config.toml
dataset = "photos of plants and fungi (iNaturalist)"
horizontal_flip = true
encoder_activation = "gelu"
encoder_kernel_size = 7
decoder_norm = "layernorm"
decoder_mlp_ratio = 2
decoder_fused_qkv = false
decoder_parallel_block = false
decoder_cross_attention_every = 1
decoder_tie_embeddings = true
init = "kaiming_normal"
batch_size = 64
weight_decay = 0.1
Rows from block 5 of the text decoder, named by matrix and row number. Rows with one number belong to one neuron. Each number is 128 + 24 x the weight over its row's rms, rounded and kept within 0 to 255. All counts start at 0. Numbers have three digits each. After the name is the row's rms in percent of the matrix's.
# gate: MLP gate (decoder.blocks.5.mlp.gate.weight, 256x128), inputs 0-127
# fc1: MLP up (decoder.blocks.5.mlp.fc1.weight, 256x128), inputs 0-127
# fc2: MLP down (decoder.blocks.5.mlp.fc2.weight, 128x256, transposed), outputs 0-127
gate.204 093:142148097131165158097123100118099137145109113166105147143116148142112105108161139112122121111088125154166117080116127086110129129133144097115193148114112102123139129132133145098158129107100160129104110093116147124112120135180132093141130153122087128130137132160120113113136156085090164104104135130117089169137162205143122128099122155144127128124085116128144134184118124142152140079149
gate.205 104:150121131126144110129147114111130156154122082119092174099123146140153149140143131171137125129065106121112124114083122139134163117099145138107120137123163145123106126144158090150116136186122142148122130116104125109091149167144110155097160096126110149125141105129114133138114138110172104081108156136070129126092168131099141148152139132068107136122106124057122132168149115118086125118102
gate.206 112:186097102158142145155175141151139157111135125109154117140159101140102123119141099105120114142066162125079130099091150126113109110119090084115116127154140118065117116153154136108119110121133107114120152136154115100144169130140134144166152148142116173136158122167115125141114092117138140166110140167122102066121087126127153123124133141114153163140133129117159144143101154155155141134085
gate.207 099:120164133118162085127163117149145120114149121137131116099086168168148143144139103129094158132101143146135140150121119141140115122123074101137117093126131092164117104125117096098133086176156125110119167142144097092086087146159140106133123125073135136113136089098114114119146101124149127136121157117108112165140099179101138198129136111132161115164128163152113115141149139108132096134094
gate.208 103:121147143111134155126163099091152140105148107138143135143089149131120113149113162138150112126130130096159124112122175120135123096124144077074111096126101189118126112127156140136169085113136162123120145122115093142132122114129178107099168102142141098142068142098143113109145149155148153123171117126123101141077135097147167139133146121121127144134109108121139055143096140167140146120099
gate.209 094:070112098106113131123134127127054131128137133097130135148114111145122104087127121133109118116135092131146144111110149151136084133118158175086134139124111113104131124102140155142157162137138154135169159155142101115130085108115127125147099159128137167101125117150086104121149148097098140147139090131152157100103181122147081114086135134083109129129109130119147116173179133108106171161122
gate.210 099:178104128158154115136107139102106089162147154104170145161109125105127143179170139121143144127110148165133130120097089109137111080135109110080143122121114127127135144097125096112118124136115121182109125133089118109182104117149168159076164132125136201135117140121102153110116088135107135095139145143113145094109109096156152135138164125132119131122138145126132113105130116109175157099139
gate.211 104:136123148180141146131144139176087103114137132165161142142116124144097152108185099120131095123156100119141107169109106119098141133109089150184123136125093113123072115118145168127101129115113125148095178128117115112135122124125139119134092111170145127134157086169154115122116156128106152112121086145124120112100083160119159142139122158090102135105091165165133136115108108130132147151089
gate.212 099:189071140119128120148125154146124181164142151138144076091152098124132128161150147197094115154127114109108105095156141137143126169114159155139093122131125124143132111145142078081138145121160133163116087166117148123123127081122131141157116151138128094126163137136146141119076113107117107121159116138134111127085123149150151090120133125143119159154101094150141138132119132149105139109159
gate.213 091:115094130135144119103151100122110118135119091127116169149146134137121138131170116096129129153154133144127104190128127143119128119109103119137141158117145097135093172161131099141098137170119107073156145111139144142116157126132107163135106115082138119122115077133172113138132137085122138108114127119133091106172097166108082160135129142120189106121145200171122117111146086128143119141150
gate.214 102:120112116142169113101066104161100119145135146135133106129112074138130136166164131094134084124154150135108068132104142150159094136133113089098106147159137102154109131122185154138129116145092121084132168104139132104152131104171136118112120140128167122126116127111147132122167143128098146161129166109130146179153125165119116112129111141105169135178156109132146125113115155106130096093126
gate.215 101:115120118093127129160142104152165129128121124126135136149153136187091158131095175105150127120051112098088106174122169105159117112125144140099137089129139117098150096147123094129147098121169123118112135139130129133144158112116110133092138156169125101147099152102121111158157146133125113094158084131131149184144078099139143157136143158180125124102143132142137122130103130157125114121105
gate.216 114:142101140134131154143164143110096119130149131128091111088126166168120111133145085060113134114093106126147132109100085146148111108050129137106102077127131136097095121168145117098140128162125149147163137139134101149107093116141149155114129123137107103151180134177114140151104153127148154105109165098126130101144120157162148095121111123114081137112140147093104124113147128140139134136151
gate.217 102:113093135153152126084139097148185146141137136116117170107159112129128126141128119138109111129108151111154126165117116146143090105112129082102146110160135142146135130182102132138117118152149085141142112147103114135108115072105139098147110170126116133103134138164170134122104170137076128136118123118139136084129103111088145171145161143125097077148143150115146154115190154162132105165130
gate.218 079:094125138158133077149146115118113131141171125133144145154151144147106108174129111065084136099157145118148148141111153097101111094111129137144143134142107112173127133119143104105142145116174135093092134136146148147145090096110119101135115125109155125162110123083147146101094106103118091137124137143108099149095104121102152142094132124131104136108160149155151108119175139146177176083095
gate.219 102:130146142104155155158091101146126146151157144139136136119100141134136119181160128112109170115184123116133120080109136110116130108121093127114117166117142129159177159161160110149088100142114118148169153137113115129115081107124145141081126089078119146122112120147070137118126121118114124127087153130144156120112161154093135138134140129160122100130145099083116096113136121159087109088170
gate.220 099:170128110117142156143135120162114119126141128102129137133135144106135188117112096129097172165097100112131111145062147097064147088138165109120133149166154116109142146144114107155127123101129124142117130131139127132128148147125117107109140152172095173156179084110080124143140175118077135113150115133091099106104143116157126117122137160138134154141145099087130135119151152117175119134142
gate.221 108:137183136077100097124127138125151178153082128124144116127110110111115123102113100124116114121111123111102085149129111136136111088116143152124142076120102100103147150121127102146140152102213139169108175169171119136110120122162131123139161154117125115128159128127137099152169168134108155146139080107123159102111163158122112083130110125127130134097137147129100119129131141112157169139115
gate.222 092:093137145160119124151150127142164144126164108123146148124066151121124115174126089116108086131150106117128117116118160100105161124086152123144146113144111112127129144118145089118102129161151128161143097099160132123130132140148133064149165087090163138139119197139116146129128163138117114150169128167111106138133168125150110100144117113118091127103104130120110170178125075139118136131156
gate.223 067:108116108110139090142103154122106140106127115157125114097118158092111098101130169113138124122133118138154167112120115139089122142094146163118141146114148071139153124076118131156142107143104169151092147110136176113149110133143118133123136138091097109077105130147105164113143097095105110124137143138180165113151173157125078181147104084110135128132132112132137126160111136076146129095139
gate.224 108:126164163109138163149130167136152158111131124094144117101131127160125117134121161090135130155165115160085157101143150113156143125119073115085092089130121180120131095114128161131136134148169122115110135125088077089159120091136146134109154133161123126123127149128121147135157092123134082123125115118115123124140139111129174148109161106132143149159142093135171089126135151105144152144060
gate.225 090:172133137141191106140125165140088144134079156141134168106120112112151139134078161127088106160091102135150119127137069148139124143143123120151138191123141108072149140110154122125092143140110090135125115150091114143145109106134135140172152120121126161128127105120143088180118090123118094126132129131134145094132108147131155175109125099118138130102098108099169105138135112129101130111107
gate.226 109:072133148112141117152128168107141159148118097106173136136131139141131096140103121153143115137146111145100154148102125139127117141099125126094139112124065143108215128125147130130190109165180147138104180130160131119154093082124160140094147103100147140105137130108102116176134143112127120123130101171112114144093135111141128152163116111122136135104118159116142096125154120132118121172122
gate.227 092:153099109110138127126091135111092157129130130097117125104076102087138144117128144135134137086155162174106097113138194152119141112133102138127124088142145139165139153092136142152153144108161084132081146177144129125112102144122176150131133142126105105103104112123107179180104170113120158163128185110142149148117138148104135095147115107106124150132108139140147115147111148131154101130112
gate.228 105:155116158157101155158155092145066155119146098126092087138139123132133123087123121155133108139117127131122094086114138134106111139146150118104149109152081120117120098121167132143114131160124074134128127128153133147136139129186160146126153127142132135172104096143070091130094134139131125138131097136120105162118136105097091136137158175162131133125147096130104082179107151125097171136122
gate.229 095:130087164131175149138088085126088163105139115138109129133140113140143150135082091132111134102140149113148171094093095137179144122161154115154197108126152134123103107144120167153102143155099129184126114156122145168104163129155127107109148108097117097111137167138157122118093143171113142132110124112112094115123111154121109129093124136124152126101166120132126129104108120105088137104140
gate.230 105:107167160171119146157154134168131142115085140146120113171099136131166147128139110125113099071090118161144144126130121111132131162102108115075104102138154115123122112077177104132052082098108123088126140151121146117111127164155175161106099131123123145150123119140117118099130141132121121114115120143107121147085159141116147128098143161108118110132138125106141140159108191150136130116136
gate.231 087:136102128097160098118163127143088154135123149135127112130106127125077126171143136137119150113136135106155159150109121170107114114115124059155161121142112152112144131148115116151103133160195104113149117122169101084101100102142114136110087184112106148156144126080125123165119102140138143136108200116161133153130112162070103121141129121100107105127132117122113129121144139130156121120104
gate.232 100:154112136133131144140131122162136125123149134094124118119059101174105141124095111122107105124158150085121118117093132140094115145158060100161144126159133145139124139189135112110123114092140148128151103128134121135122116116131074122169132102099148166135144146141169142184142131117109128151136126083083115094132134155166136136111174157102138143129122160118139159134178119108115160144094
gate.233 099:135123108148169087125091098159133147132126119090132103101159133118147092136128095134124127144138115164111141123148093130140107108116100108108088139123089159110132120156112182139147155122138143103081122127136146105127144124119080082132080153106190131129136168129097141112118130148185110091191171128114148154146145121155115126106124148122176103158140114144154142089118110114140133106149
gate.234 102:136127153123148152197143102114153150120121146131122140117114097153134140090151095102133119121148123124082087155119142099160133149108152135103145152113111123147138123148144094113119147158107078145108127140146120149149114123128128122147101187150154154106120110100138137097111168057101151078123131091146119120165095113141101122073162161131104119103118119110127109148188163133124142108122
gate.235 093:090122126128119110146087139132134103169150096141081156157141136111179116117186139124124154068128153136115103122156180113115120154109147131109117115130144139176147077123153134097140147082140103089131093131085166128139124115071113089143105155124147111129131154125099137112131087151138146120148141102127132114087117140101134134148141117118104138138090127162126108119168081143125162127112
gate.236 102:112153164169138134142087090135130127135130118104118095146122132165099147131154147108131137139136133139120099150093141078103118151145110108157135117124122116160121109126128125131148151147121151133078175121164160124135149090141099135145147139091127159156092118158115100143088138164156141081126161147137109125100078164067130143085138138106175104159111111086125129146163085157119133145131
gate.237 101:104125122104111120161129113099093121126119094122137131110147167112151125138185119149169132162111101135146127124127101108129089061101098114134131115126122155154091142184163102119105074164121173168125142168111117136155156079158138133097156090130128109130120137106098123162142119092138138088118127140126142130095098144107116116087163118130139102103152165106126104136150134162149151141134
gate.238 091:149107136112123167156143101105115087143140111090124141134114107151156080097140123174128128116131101099095131154102121124154108062141146171088154112151107144128124117157164138112160121141138095154124152149110089115145110150151183125158134099100151122129127101131105091136133136126137178119137137100135088144102152154116097136116111180139148129106169142168119120159070141118108131105137
fc1.204 096:140163146139150064134133122087101130117112126156101081120088154114122150120132134140118158145156137159146152111147121108090129148126145101146109137156107131181098081165131107129138136153122123130094127134124134167072128133104161172092155161155154087151120173117141129121119113143121085122145082114132156141119112099146135137163111113142095113142099077103132127143113150175157108112141
fc1.205 098:145115155127156120119148131134040124119106114147148090118155144132088130150095092149163132095125151095128146115141124175089118153113114131155121127149108125114118138143171127142143141167109132102142149140101128100119144129153153132145160132146119162139150089132101102133088148153189104129135082139134099127104131116142104124108119132084152160097173135130109095145140151150071135165097
fc1.206 115:137115134093119133133120117106111110086119135124149097112155159079130126138123164099172119093164140152146130125193123164144123127127141143118111148143117127158105158127131132143137152128089103118124091085117163120186123115158143115130076127131176092144088143111126108130149120117181137105148130118112146180137185098098113126143137131123107142174144149146087103084113120126115100145157
fc1.207 102:118185155105132139120108108144122133125116137134118134144150135111183165078104110141078093148130122144181108146177100116098181142146161164112154127103129123140130113168127138092146136124102134155112134121153151123130112095118121098142138132091150102108127098121099108122117110129168104181106114163137139184118124103127155131108108161110113104095118126084139134166161106102141110167108
fc1.208 097:131123122120105109134155123139188159137122092139132145062119114156082124152132127136122128110147135098111137094103132146107144127148121163091174138169143106112163143092109107126091192127106133149146149139129108140121143141111120097157125131081107103126078148155133148105116139121121157125133138114156121101144166127110102090105119102111135185130149107079086154166120106130149144098156
fc1.209 095:161146088089161182119119123135132131071128134144133177140150128135114132110088123087121148097141136159156145139148123138128127100129078149140127080136146121136126115122104119142131125100138105129100113092107125101143145153112146101150147123110124151092116093099105178116095118090100135075117151149129091123144136124138107096140071126109158133157164128114125107126114197162144104104093
fc1.210 097:148114074107111132131114120123129124145150101057148115112172113121140148089112126144119138181116133108096109160149138124142129121158155120141112123129110140148123123132103103174168141132139129130130124158124140136101152144141128150139122173143098070131110101109137120155113118126127082121177128154110053082169100124142108098112105183141145173126158161110099161130129100125116145128134
fc1.211 101:152110123104134096162124166116131118148125133105132130116099156128152148095153143146157083110170109118105146164112127114140148129104144117120139132125149106115096107087114095143140109124119117144127144109094116075145128092133213115136146155158131183089109084118141130134116121103149142092101085133099100138151153154106187136167150179130152137139120136134172126153115163132128139139114
fc1.212 097:149101150118170157170183115175134174110116133114160074109105134128144110114112130104157105133124140122121125145128131160099116120120151118134130111143103119140106124129144100130140111140136112127137152115117085089143098138154123126129105157128135117138141166127125109139145156077083162039133119132118128131107172133098099095117108188154125123123176126112093097105094155104123163125135
fc1.213 099:112169119111100148134153143116182121132108133147093110099094131120123075109137109162093116093106102131156143127124118118120127092132098104132176115196146147116172105136133114125121087134140134131137124170150104165122104114098128116106120114131125094172135174130134112088160146160153143143135080109110202087111126129140143153117174110098132145151123092124139130093132114130134130150128
fc1.214 106:142117143152132169150135172100098078093070135122059134137110180139131079132147095118144122151129122103131170143154143136130123085149166120126143163131095137107140170146130129116111111142100141106166140083132121139129108143183096142130111134151137113135138121150191119146126111139133155138148136086092148159093105113097154135123142097113127089137129141150130111123125108129162158106133
fc1.215 107:122135120130089109152090105100128139128180116112099096129095163153101110187102089111140183093101134134164134171159173167139165105099123125140128127091115127112113115130128107107132115135148145092120115130146130109129131139143117138118147145171127107116100168106164109090138064144148120107143162097129141121143124152114174158124152075139132139159122127129155110130111158103125142161105
fc1.216 106:138163162116151104106142108134136147122131105108099150108148144128133123121110160114191108129100142091110116134092122089153111134132108113100104129072115130115161148105128139104115132134115168125142144084127154153144116125150096100169127149149128086149143099138110164141117134152140169115160082110128104116086112117155170097161105080123172160133127132126191131142131088135126165112155
fc1.217 092:080102129146160128118126100162115133122140137084121142091147143134137155143100175122132134127146137131124107111110097127162168108140157089115164091173124113135130120137097099102135101090098115139112086138108166139125152100140133100162129113138121152090105202132144092116156167128090104132181103121119121115106155078138147170143145162118100132090153118115131122119163137140150114144145
fc1.218 077:130122179128094120161122138150142074146158147151109137142120121162110077147166167149136168152138141124131110150103100116114137121125159167126098103184127094142140137177144100130119140117135150139067121139147150163155151104124127088108123125094092112135128142123116111080069085122166138153130115104152137116089093134115135138099114125136072136115168124135130130120154141144120127138098
fc1.219 101:115128078138148115135159164136129125160121175143157121110114151114094130175109119106157129130177127145093134154109148097157091096133125126104099183113131117145122164127155085142106145156115082107141125137133144086141130130119160148108120137119154119116108084125135154107130114142104143167138137090139119096125137130098137180165094130093088133123142106134162090098110162071125110162122
fc1.220 094:140135158120119108135150128105204165183100129158131125128091105155169111144133139156145127138124141085118125165135118137133066125140114120140149122105114133095111090067153164106163099128118117141130149114097147143088075102127138168143121113146132142106140125157115114125084095166142155137130131150108141140097126125120168125133129088131117099143107135146155087130091092162101127116138
fc1.221 110:099137122143137162121129122108128109064106116144131154164110154107165115123123142137179173137168164137153171140157146129178105121143162104095106130130136146124088129087138155113155137122116168123107132074098171129152128115148110145117131145165093127097085106143136162093071124159125160120118108134122075142144124141149120117139102100099141102127145112114164110144128086119132125140136
fc1.222 095:129138106113108134123171156134133124182108143102113137157099111119145154149117147133155109160129094119113155097131150181157142164106103126086111130097165121128157123146147132153170147111124138137176097121139110123146133083122099090131172078150145129118152141131161146115128114146099123075105078129102125091128122149132160096123155092098139111117094150135120112115174115152077114154131
fc1.223 079:152111107087126139154152101188139134120106112097103146107137076157101128164101141122125137108135141136130103117150138105124121111118083154099137117109167153101124110162122153131102165098127066115133151112138137100093144069087106132120119123140141130116103159112107112179076139167140111142136133126149114076083102157111148120139112138135103103152127156095100127132119143165112118137092
fc1.224 106:106132149114114133148125110126142103120165139122083136118144132128129144110112155067151093099175135170130134125126143126175142087129106099116091130107137154126127162135121146093113156100128133054113136129109122130138145121121131145120121124156122087120112125173127144122190084137120067195120125088131128105125136115142152148141122089139129136182144096133134123094123136076123115162115
fc1.225 093:124132109188102122088139139160175152079118142124138155130140151132106138106130127097111167139144133112123136126118118104111130162117132126083097107115112136105109088113153160147122175123147149107129093098121150094163094127097141118109139160142140125093203129118113139083136133111101150110131124169132054159135108123110142128151119150152146122123115137083163151144096152145160133098147
fc1.226 107:115120143142117116105161127118098128117157099142161079139163109106111137087154120102159112165162120170115075124127087107114127186146094128138112156152099127141162109195134133132118147121123116097088136124165159132091162115103136160128135125135103106155143095101116144108159179118115068108122115118120128099102121155102139121138128185140107134150106120090123120126112156143130145109131
fc1.227 096:143065127132127097131142109178101191125128123116142141118113155158139154112150135119164125118153144101131126134115082159144139151115124163139186128112105117136104095116150093150112118145124133135169119126115126147109125149140126149138113150106131143139124138099188125080076133129119117116096159099145135086113110129096141132109097150148148118141107096128115169187111168086081116102106
fc1.228 101:187128129131145162141171104111118127137125117079148123120134050135151109109120129078176153123124115135151102172126137168147128145112129148129127115167156118088105144147145118113159068092103099108096133159141124160154152127136156144128086133152158147085105084134140126147127156112119120121092142133114133158135114158134126153135155123116155114122146160156138111134144125102062120128130
fc1.229 095:116144124157147135093124090083133136108141109138140105132135107127115116116150084132064094121089129146129127130112100142125130147145126143118139155202177122046080148163143090180161168101129128142132184109153123138144162142140143111116131100158117149153147145128130123112104147144134131151125119169153121112141118154086104160114114161140128113102135143125140149138116156114111130092137
fc1.230 104:160116097156151118106158127140150155107154128125157142081107148135151143121121137081155094164141171121128112121121144173126157151149147115101150150075105133157157077118126150116135136124103131136094081117149121139138145145121136106146163170141117155144123176133096115085130119093080130054127155126115132110141136146127082139133071104138109145142088117124134149157152127113133125116153
fc1.231 089:155104141170170126114113143100114143152124133169099176114110095171085143121139122147141133138112129141170133125123121126121142128115131138162156154134099121142150131123150102150069098183129116119164166162106152123136107133123150130126091139096057154137149133119118150157120125137064114160099155124113123108147096072092114133130129145105114107112127128087113119071133150136159113133128
fc1.232 095:155097120161167121105104125134187141118097116116118112144157158160117126098137102159144142098093167142122136167153080050122120112161131127103137138139150112096151120127087119162114136105153140139114121138133145174113151135143123154174113147103107107093145127137120115143174121084121102130108141140106148128167121123125121123109167154110150162148136079136150160113166130072140127114131
fc1.233 098:149093140137127158049169135153085142107149145136161144123136116114132144132141135087118144164120149118103137178125140129103131124144101128130182161139103158139135132140128126128102148144180149142147075117138103138146152110088144149102142119159108122137134105074143142171167171095117118135111093108142095106122151117124130120135089140110084130118133160161123116117148149167171145163131
fc1.234 102:123181090152157164152141097178148111161121121145097174110109115149125138093142131144106096128122095144109137118130141148135091169122127119065128185105151117155093111089144153120136137137105097118143132152149125136101114152139129093159110120101137117086121099119091116141111142170112109111115114111135133170157123143113098162159107123142155063138138143111100106148133128114153106167117
fc1.235 099:141109081174157168081109137100104099121111149177137134144123105138136123121099111114151108122146130139125148138134121169116132116161165154112113141174149090126088107130121128096145077123095112096131108150138138121124095113129153127114129119122131110079142149175120141135177102088106113115102128123118139153103155153123111140148127135117099110120140181174137160131146099121174092169179
fc1.236 107:118118096078155126107152111099132097114137141117147140124155151138135151131089132133165115140146101126095087150133126125150129162142144121121179109093138136136096178100142095121115101138073126170103144130182126138113180161174153091156099107142084121142106094132153113125123158130098121131106088082132141116157148129109149126109108147151142135156130132135129095157120149126078125175121
fc1.237 106:180117126165121118143082072162164101125119162122098138149112131134112126126126108136113120123106142145163112124167129139110131130117163120106136190148163132154123096149164140166098145112098101151089124095095131133126169139134094111162141121113086134118111154125157102142117135126164133128119198143128167152107160161096130112129112146157138109123102076088145125100111118128100117141102
fc1.238 087:130122114158139083111085147106127178129147109136124163159171149149114124109130162134139119174113126129151155079132141139117166193147145102133110133162155108105135109102099099133134121137146144087161122135135148112099134086140103131089094140109111113103138144124192139139078109137141098183166109158147091133135111094121143131151104114156127130130112113114156129135157112162160135160129
fc2.204 096:150139141160121141172135177103114115103112120147179103097135056164113140161128147112134137113102127089119122098122132119120122166132160153117119117126188091110106101097144161117121108125105107171113122117143143109143138100151118108142124106153142123092088135160078105104119121165114109154129104083110171145101149151087121132137140123128109128124143118197154105096116139123117103121143
fc2.205 098:125160127151155117138095146170137108141153156159124113131145102129134132104141171094135132168122076132090111100128146121111192149119157142137120126129149114128133153161094135151137112111084166163113103144125118142100156135122119124171082099161112127104132107139132195165118168130101118140110140101106115097104107096138130097111120110148116092118115159107140111138077173096141089137130
fc2.206 104:172111122165125146125133142120165111085104126115164119090115112154162125140142122141151102100076142116147144140113124113159124145181121187112125129151134097098107162148076125126115157146157116138156126127138126154137140116123175114125125105128136124187094155120109117111143127156121078099109109111146104189112125100124152156113086131099083118141149129119134165111125103129067112146129
fc2.207 104:152149087180117116133131118125127142124082157117147155141150094091115132090082108096126093128141191125120115090134113115158113090132099133150112168130147168132106142151148142150143087084138146170150161075084133136148118139133099144110123110153123116111131154118123113117082155088143126173128153140097140130156129106136173117132104164124115120126111098123190108121139152123120122115124
fc2.208 099:164162131113131111134130118131145115147134145101110116125111136113075114118183152118144095156105119109125151110132141087133131110133113141101114077119122154165117122140129075171134095127123135162131133157139095121141182120164127121135151074118160095132068108130147141112151107123190141142106091109101114147131120124116116119153172130117094120089139123088149123161126133097096114137191
fc2.209 093:187141101122158137085134072131149164120121143131149159108132129116107098117086112157112149133100111148085133106164143142110067159128113145125126092142144124148144132152111101162159140104137106159137092135155092122154137149115131127168158134122114134128130120113151124127125135139119114068132117108135098132059136165123128099111144141190153062112123147131131163137154130101137123149117
fc2.210 096:128153129140143111093114160126119129106124104156144145148084169071100136120154138097078131121141122140152126157114163139133150179154136120198141146128157102141149144126136113121109144127128112108083137145146099122098157129114122106126113117106163128157148098133110139133113157108120152119126119093147123108117089136072181127154141128120179063132084161090140144109137139126087146134146
fc2.211 102:140104084123140107097092101114122131122139101089138109125129155110129133129115135127137093129140131163118137124112150117157147096180121118166152147078107128174112145132088124080113128156148184169084123097106139117113140117076123149186092171168135148147122123121130105137131095145110122140172114081108129144111163114139167135136122115131130124122130188128132083113118120158129164123138
fc2.212 094:129110120154105084146100089115138150102159115160161106091159122098109104137199166080131097126124151112161116148096123126132153116135135090090105109097121133132147143110090118133159101135123159143104132171140126130083094119117121178170116151121109147114171105139164129101112140131158155127154132120139107136108160159124159118125141111103144175109096125137155134152080151150123146111142
fc2.213 099:087106146106131144130131135159152122155137144140130123133094120115108122133170104160088135102131100158151141123140116116096120132161141112101151093140125126094130114097164129120126111125131091122118104184102128149109122122121126098136106132119134214118125067137114186162159141111123164081128129089135150114132150154128130116101116108096144141172154143072104150154143119111117089174149
fc2.214 106:124114103123111129170112122102140145119143123141148164125100149080154125169143126176151129182141090120132136117101103107185107139120108118091113147146099114162139137161151094119108132137091144137117069138143167147140122144134093132135098113127095180095144085133133135085126096119124100171157131146150115123107121102120092118114172113153123163141134146131136130089166113173104132118096
fc2.215 105:108110147121123100127125130108178120138132163181123138127151166130119143111145147138136119130109115112152134141112144126106108092108156073086101131118130079081146138106098128130136171123141152110096121129114149078141114140131131110117158163112078142165132123148146097179165143095133134109145112189123139124144137133160083178082151161128090086134116132123138135151086135120153144112114
fc2.216 104:101111141157138111141097128120133177122119107135116130126154151127119144123152123095147156124114143102100099160154103161116143144101145097148081073113108128077121110133107183120111098144131119133183235129123140127107103158118116116162134104117155132119129104145123117116127142141120144126111150110132108116109126124134142072108114108153092150173107141125132103131163101101125156175136
fc2.217 097:138160066129160128099161136113127105105149080134101137157169142160163124154159132099128147095140140115152114170115129108174143132100108127166134114148136097160112119153091149128134111093114120133104124140155127138131131124102120195154092141128114133086088160127163138138098089141093136143125149128053121115128122146125167140140152094162118152135142166139104122108123131138120099105103
fc2.218 088:111091123125148104163104127153169128120101110131092148126165124144164136120158141129113122159133155125129103153131106186123140135175147127091117109125128108135123101098159105148173158140133110129087094162136138123156142108164123071136135109134134132130117064153126118113121122118165122133123148138101139110107079088158125090084108140122130115181105092097118157133151130169150143144178
fc2.219 104:120107138143152094146116101145105093161132115130136111160103159143153120123108124131117125141149128094096131117098133096122119138142149168094123093136083126127113135114150123129149155158147150130125104082141121156111146165094089144147103167149136076140144155112192131101143094108111168116129139143119134146119120156132157164123096048145127137158120091121098170152143161108172158143139
fc2.220 099:127107076138114125096129132103146133111122153155098133083124113126151107128102144095136090111160154128142087125128129145123132134130108092143130158132131097117114133113177154105095091144135116086135121127097124086113127143106172126102153104123154133127119152156162116131137131185115129114178163181150179109155133195126141120125091144131100124109110157134107079140089147135143150093160
fc2.221 105:177117146119109131104072143133135168114132124114159164128108123127122130092167120127160122131135118098088162123109113153108110108114125207127101135131078130125096146133133107118202127128107112130127121131164169100146153100118084139108155108128119135123139119109141105142141101138086164150126117111121124120143118136160166087110117125162160134139155167110110169096104161089107127165137
fc2.222 098:146150135125139133117118085143121112136087107111120072160133137146119105124129147074172124137148126103128172082113159098129150138124144127123120113096110149119136140182106154137137134094122141128128129107181107113125124142174130090127124108153140112120112151126171124140133137154105119069139145091159123112136098136120121143144128084169181103075083123113088102155101154134135102089156
fc2.223 090:101143131140132099085122138125156108135144132137113116164131158109145110115116144125150110128145131155153131127126103138152115149117176097124137098132120114142140158093133113153147084139118127132100127097139147148138123158103143116131146132119098120132133114110114132104154107118103121101100136128255155125169120110123121140123123100130148108109150095134102125132087147096120130134148
fc2.224 104:133149190123107141147133103115114119159141121058106132057133141140127122127123110124093082117154151109107147140121137114123149150162112125093130185115137126138128141128084128129115129107107129131110126184134141134134101115182139141126130140189138142149163106126095114142175130115098111109087128163118162110124145138144151137097156136156127122144176093152116071112133118152095150126126
fc2.225 093:132127105123109116094091097127138128097188093131133133137125108096082116116155148137152124147144155128126087196128184161118135139099078101099121083102098140141123143142114150145098128142127149127117103151172135108105129152101132164108090139126167159102144125098125147144116197136132147097148105154105136141150134122103107149131157177123122160122109115117149144107125181133132121116135
fc2.226 106:122129120135132128115118133100151182112104144178150122113133123125116137132120106124140163126159107169088090112106169092158135191135150097175147131151105144145141143092108116117140124132120137112129147153142163127140142110091118116113113151146142168109126151076107118171156125179097108139184133127170127141115103126089133099086174121083161139099121120123132095124161116099147149132139
fc2.227 100:105128132100138106094120135158121116121151095150120150185172145145125131126140108095077138143146143141132153129131136110147095133111117124141118123090109093092137155130169135089126120142137096102124124131156135120106169090160106138164124152142117117130136122112102116188102152120174152118144157122211158108143133089100130159075084140118130124149111085123146080149138126136146127135101
fc2.228 099:121151163128139113085127136159090109137115096126090115087130133116171122100143118111123119141151116146121125104122114117148140090116109136162144156100068113131158158127117164105152171137126130118119108146128126145137125145158088141128120155166122111126085114111159153133135119119173147163108153130144105147121139135141088131164134114169162085125186149085093132185144078124168107148108
fc2.229 096:147164115143135151147123147137134149133165104128131128097119138136133170100163137143130099146130121100169119094127127127132127114105126141121124191154093105125132122136109126134103120105128093112148089153147119149141120105155182140121132151132136123111181112094126133125093113092180116144137098093065140055103151100142158059128164135111111152108149134163105111166125100126143124106118
fc2.230 104:140104145140085087102142120133107136173098155130145112115132145135158126148098054122155129106120182131141107148166130149143109171140122159156103115104133125087130109114112117091122151183102112161133122150108176153138134146129106163120102109153096171129134147141101094074110117151114131132124139132154112109119100109102136123149143109116097129126107163149150163141185142112141152166116
fc2.231 093:130096127138164086142136120153113137143111122123110099127126108151144096107130105121144120097117127120129128074182152152125158121108107112096087169133134114117122141113171128144132121099117137134131115110130147127104128095152145118141147113119175127158157127157167143165128145080124114181133151112000125113101111113144149147113105110126130116146131137174143135135135135120110138135168
fc2.232 096:128130155126163108125121122127175106150158141116139096145150144101094096104126142139120160135061115144115152130143104163119150125119176121120141152139153121119157108112168169105098087171139132118074119098101125159133127157112120136155117168103084128149155155116089148129123120100077163090125130124187138141133107135165122114133131081101140153132146091128093141110090127126154144129119
fc2.233 102:154178185126108079119138127164117129111101116133113119139143165123098126166135147108128171096103139128162116140143132097117133145128130155123110112142132136143115126136135147135082115150118139101087122075121131187173122146100109106156124147143107092117129152095132140157117110138106128089141113130157085105119184135133152130137110094096137189139110130118153161120086128145148141155071
fc2.234 097:123154119127102168100148111142136134159102169138137137167131171131110162087097090138137129129124082135111115126112132146131108131141112128147148170135112098131119086145138152102113118180106140105154168119110096140080132177117100143111138158145146118132136161125133136122132113135092152149102132125153082128078127181165088178092133178128147130126139129097146089118158104110118118167123
fc2.235 098:134129116145118102056135087126137143137127101113163124159100144126097150134141089135157116135123100114125120108116165112155115150123182101071130123127125127106115148143113107116123062161133131171138146123108103104076150136113157164107099145122116128111144155160142174169144087106099166096157135133140115125170152199158138123126126126109141118136125130107154167123124125101120121144137
fc2.236 107:141147163125116120080118085120103142135162166111149107106135150135146151104110164126146119100128169119140133164130150098093122118131124111130179102090096104141113155112063129116132147095129173106142181100137143137110170139128131135109104159166107165150100149095129172088114151111153099117084124134115134104135153153119121114150151124137158102139093126121149116130105171153117164102107
fc2.237 106:124162130108079162151090159120116131161165113128134152069100123135187163129171118103125106173156118142135139121146117108141130131143123171121172108150120143108103124125114106138077107124130157075122162141098146153106094116133176152156112096138142099131155121128110109089150120126137088148184115109154141139099116099133106097125119118152130106100099133130087141127089133139129124154141
fc2.238 086:094138164117158132104165152131087137156144137166181164142141125115131130110111108088158098144133135096134128123178088134119118131155140149163108132076120155108077123077151122126142124106153149063156155137113114111139135071128114131104141098107143130134118150134106107147124151139120123149161122140153091117115127138129182096104109101086132162122103092166130133160153133149102131122128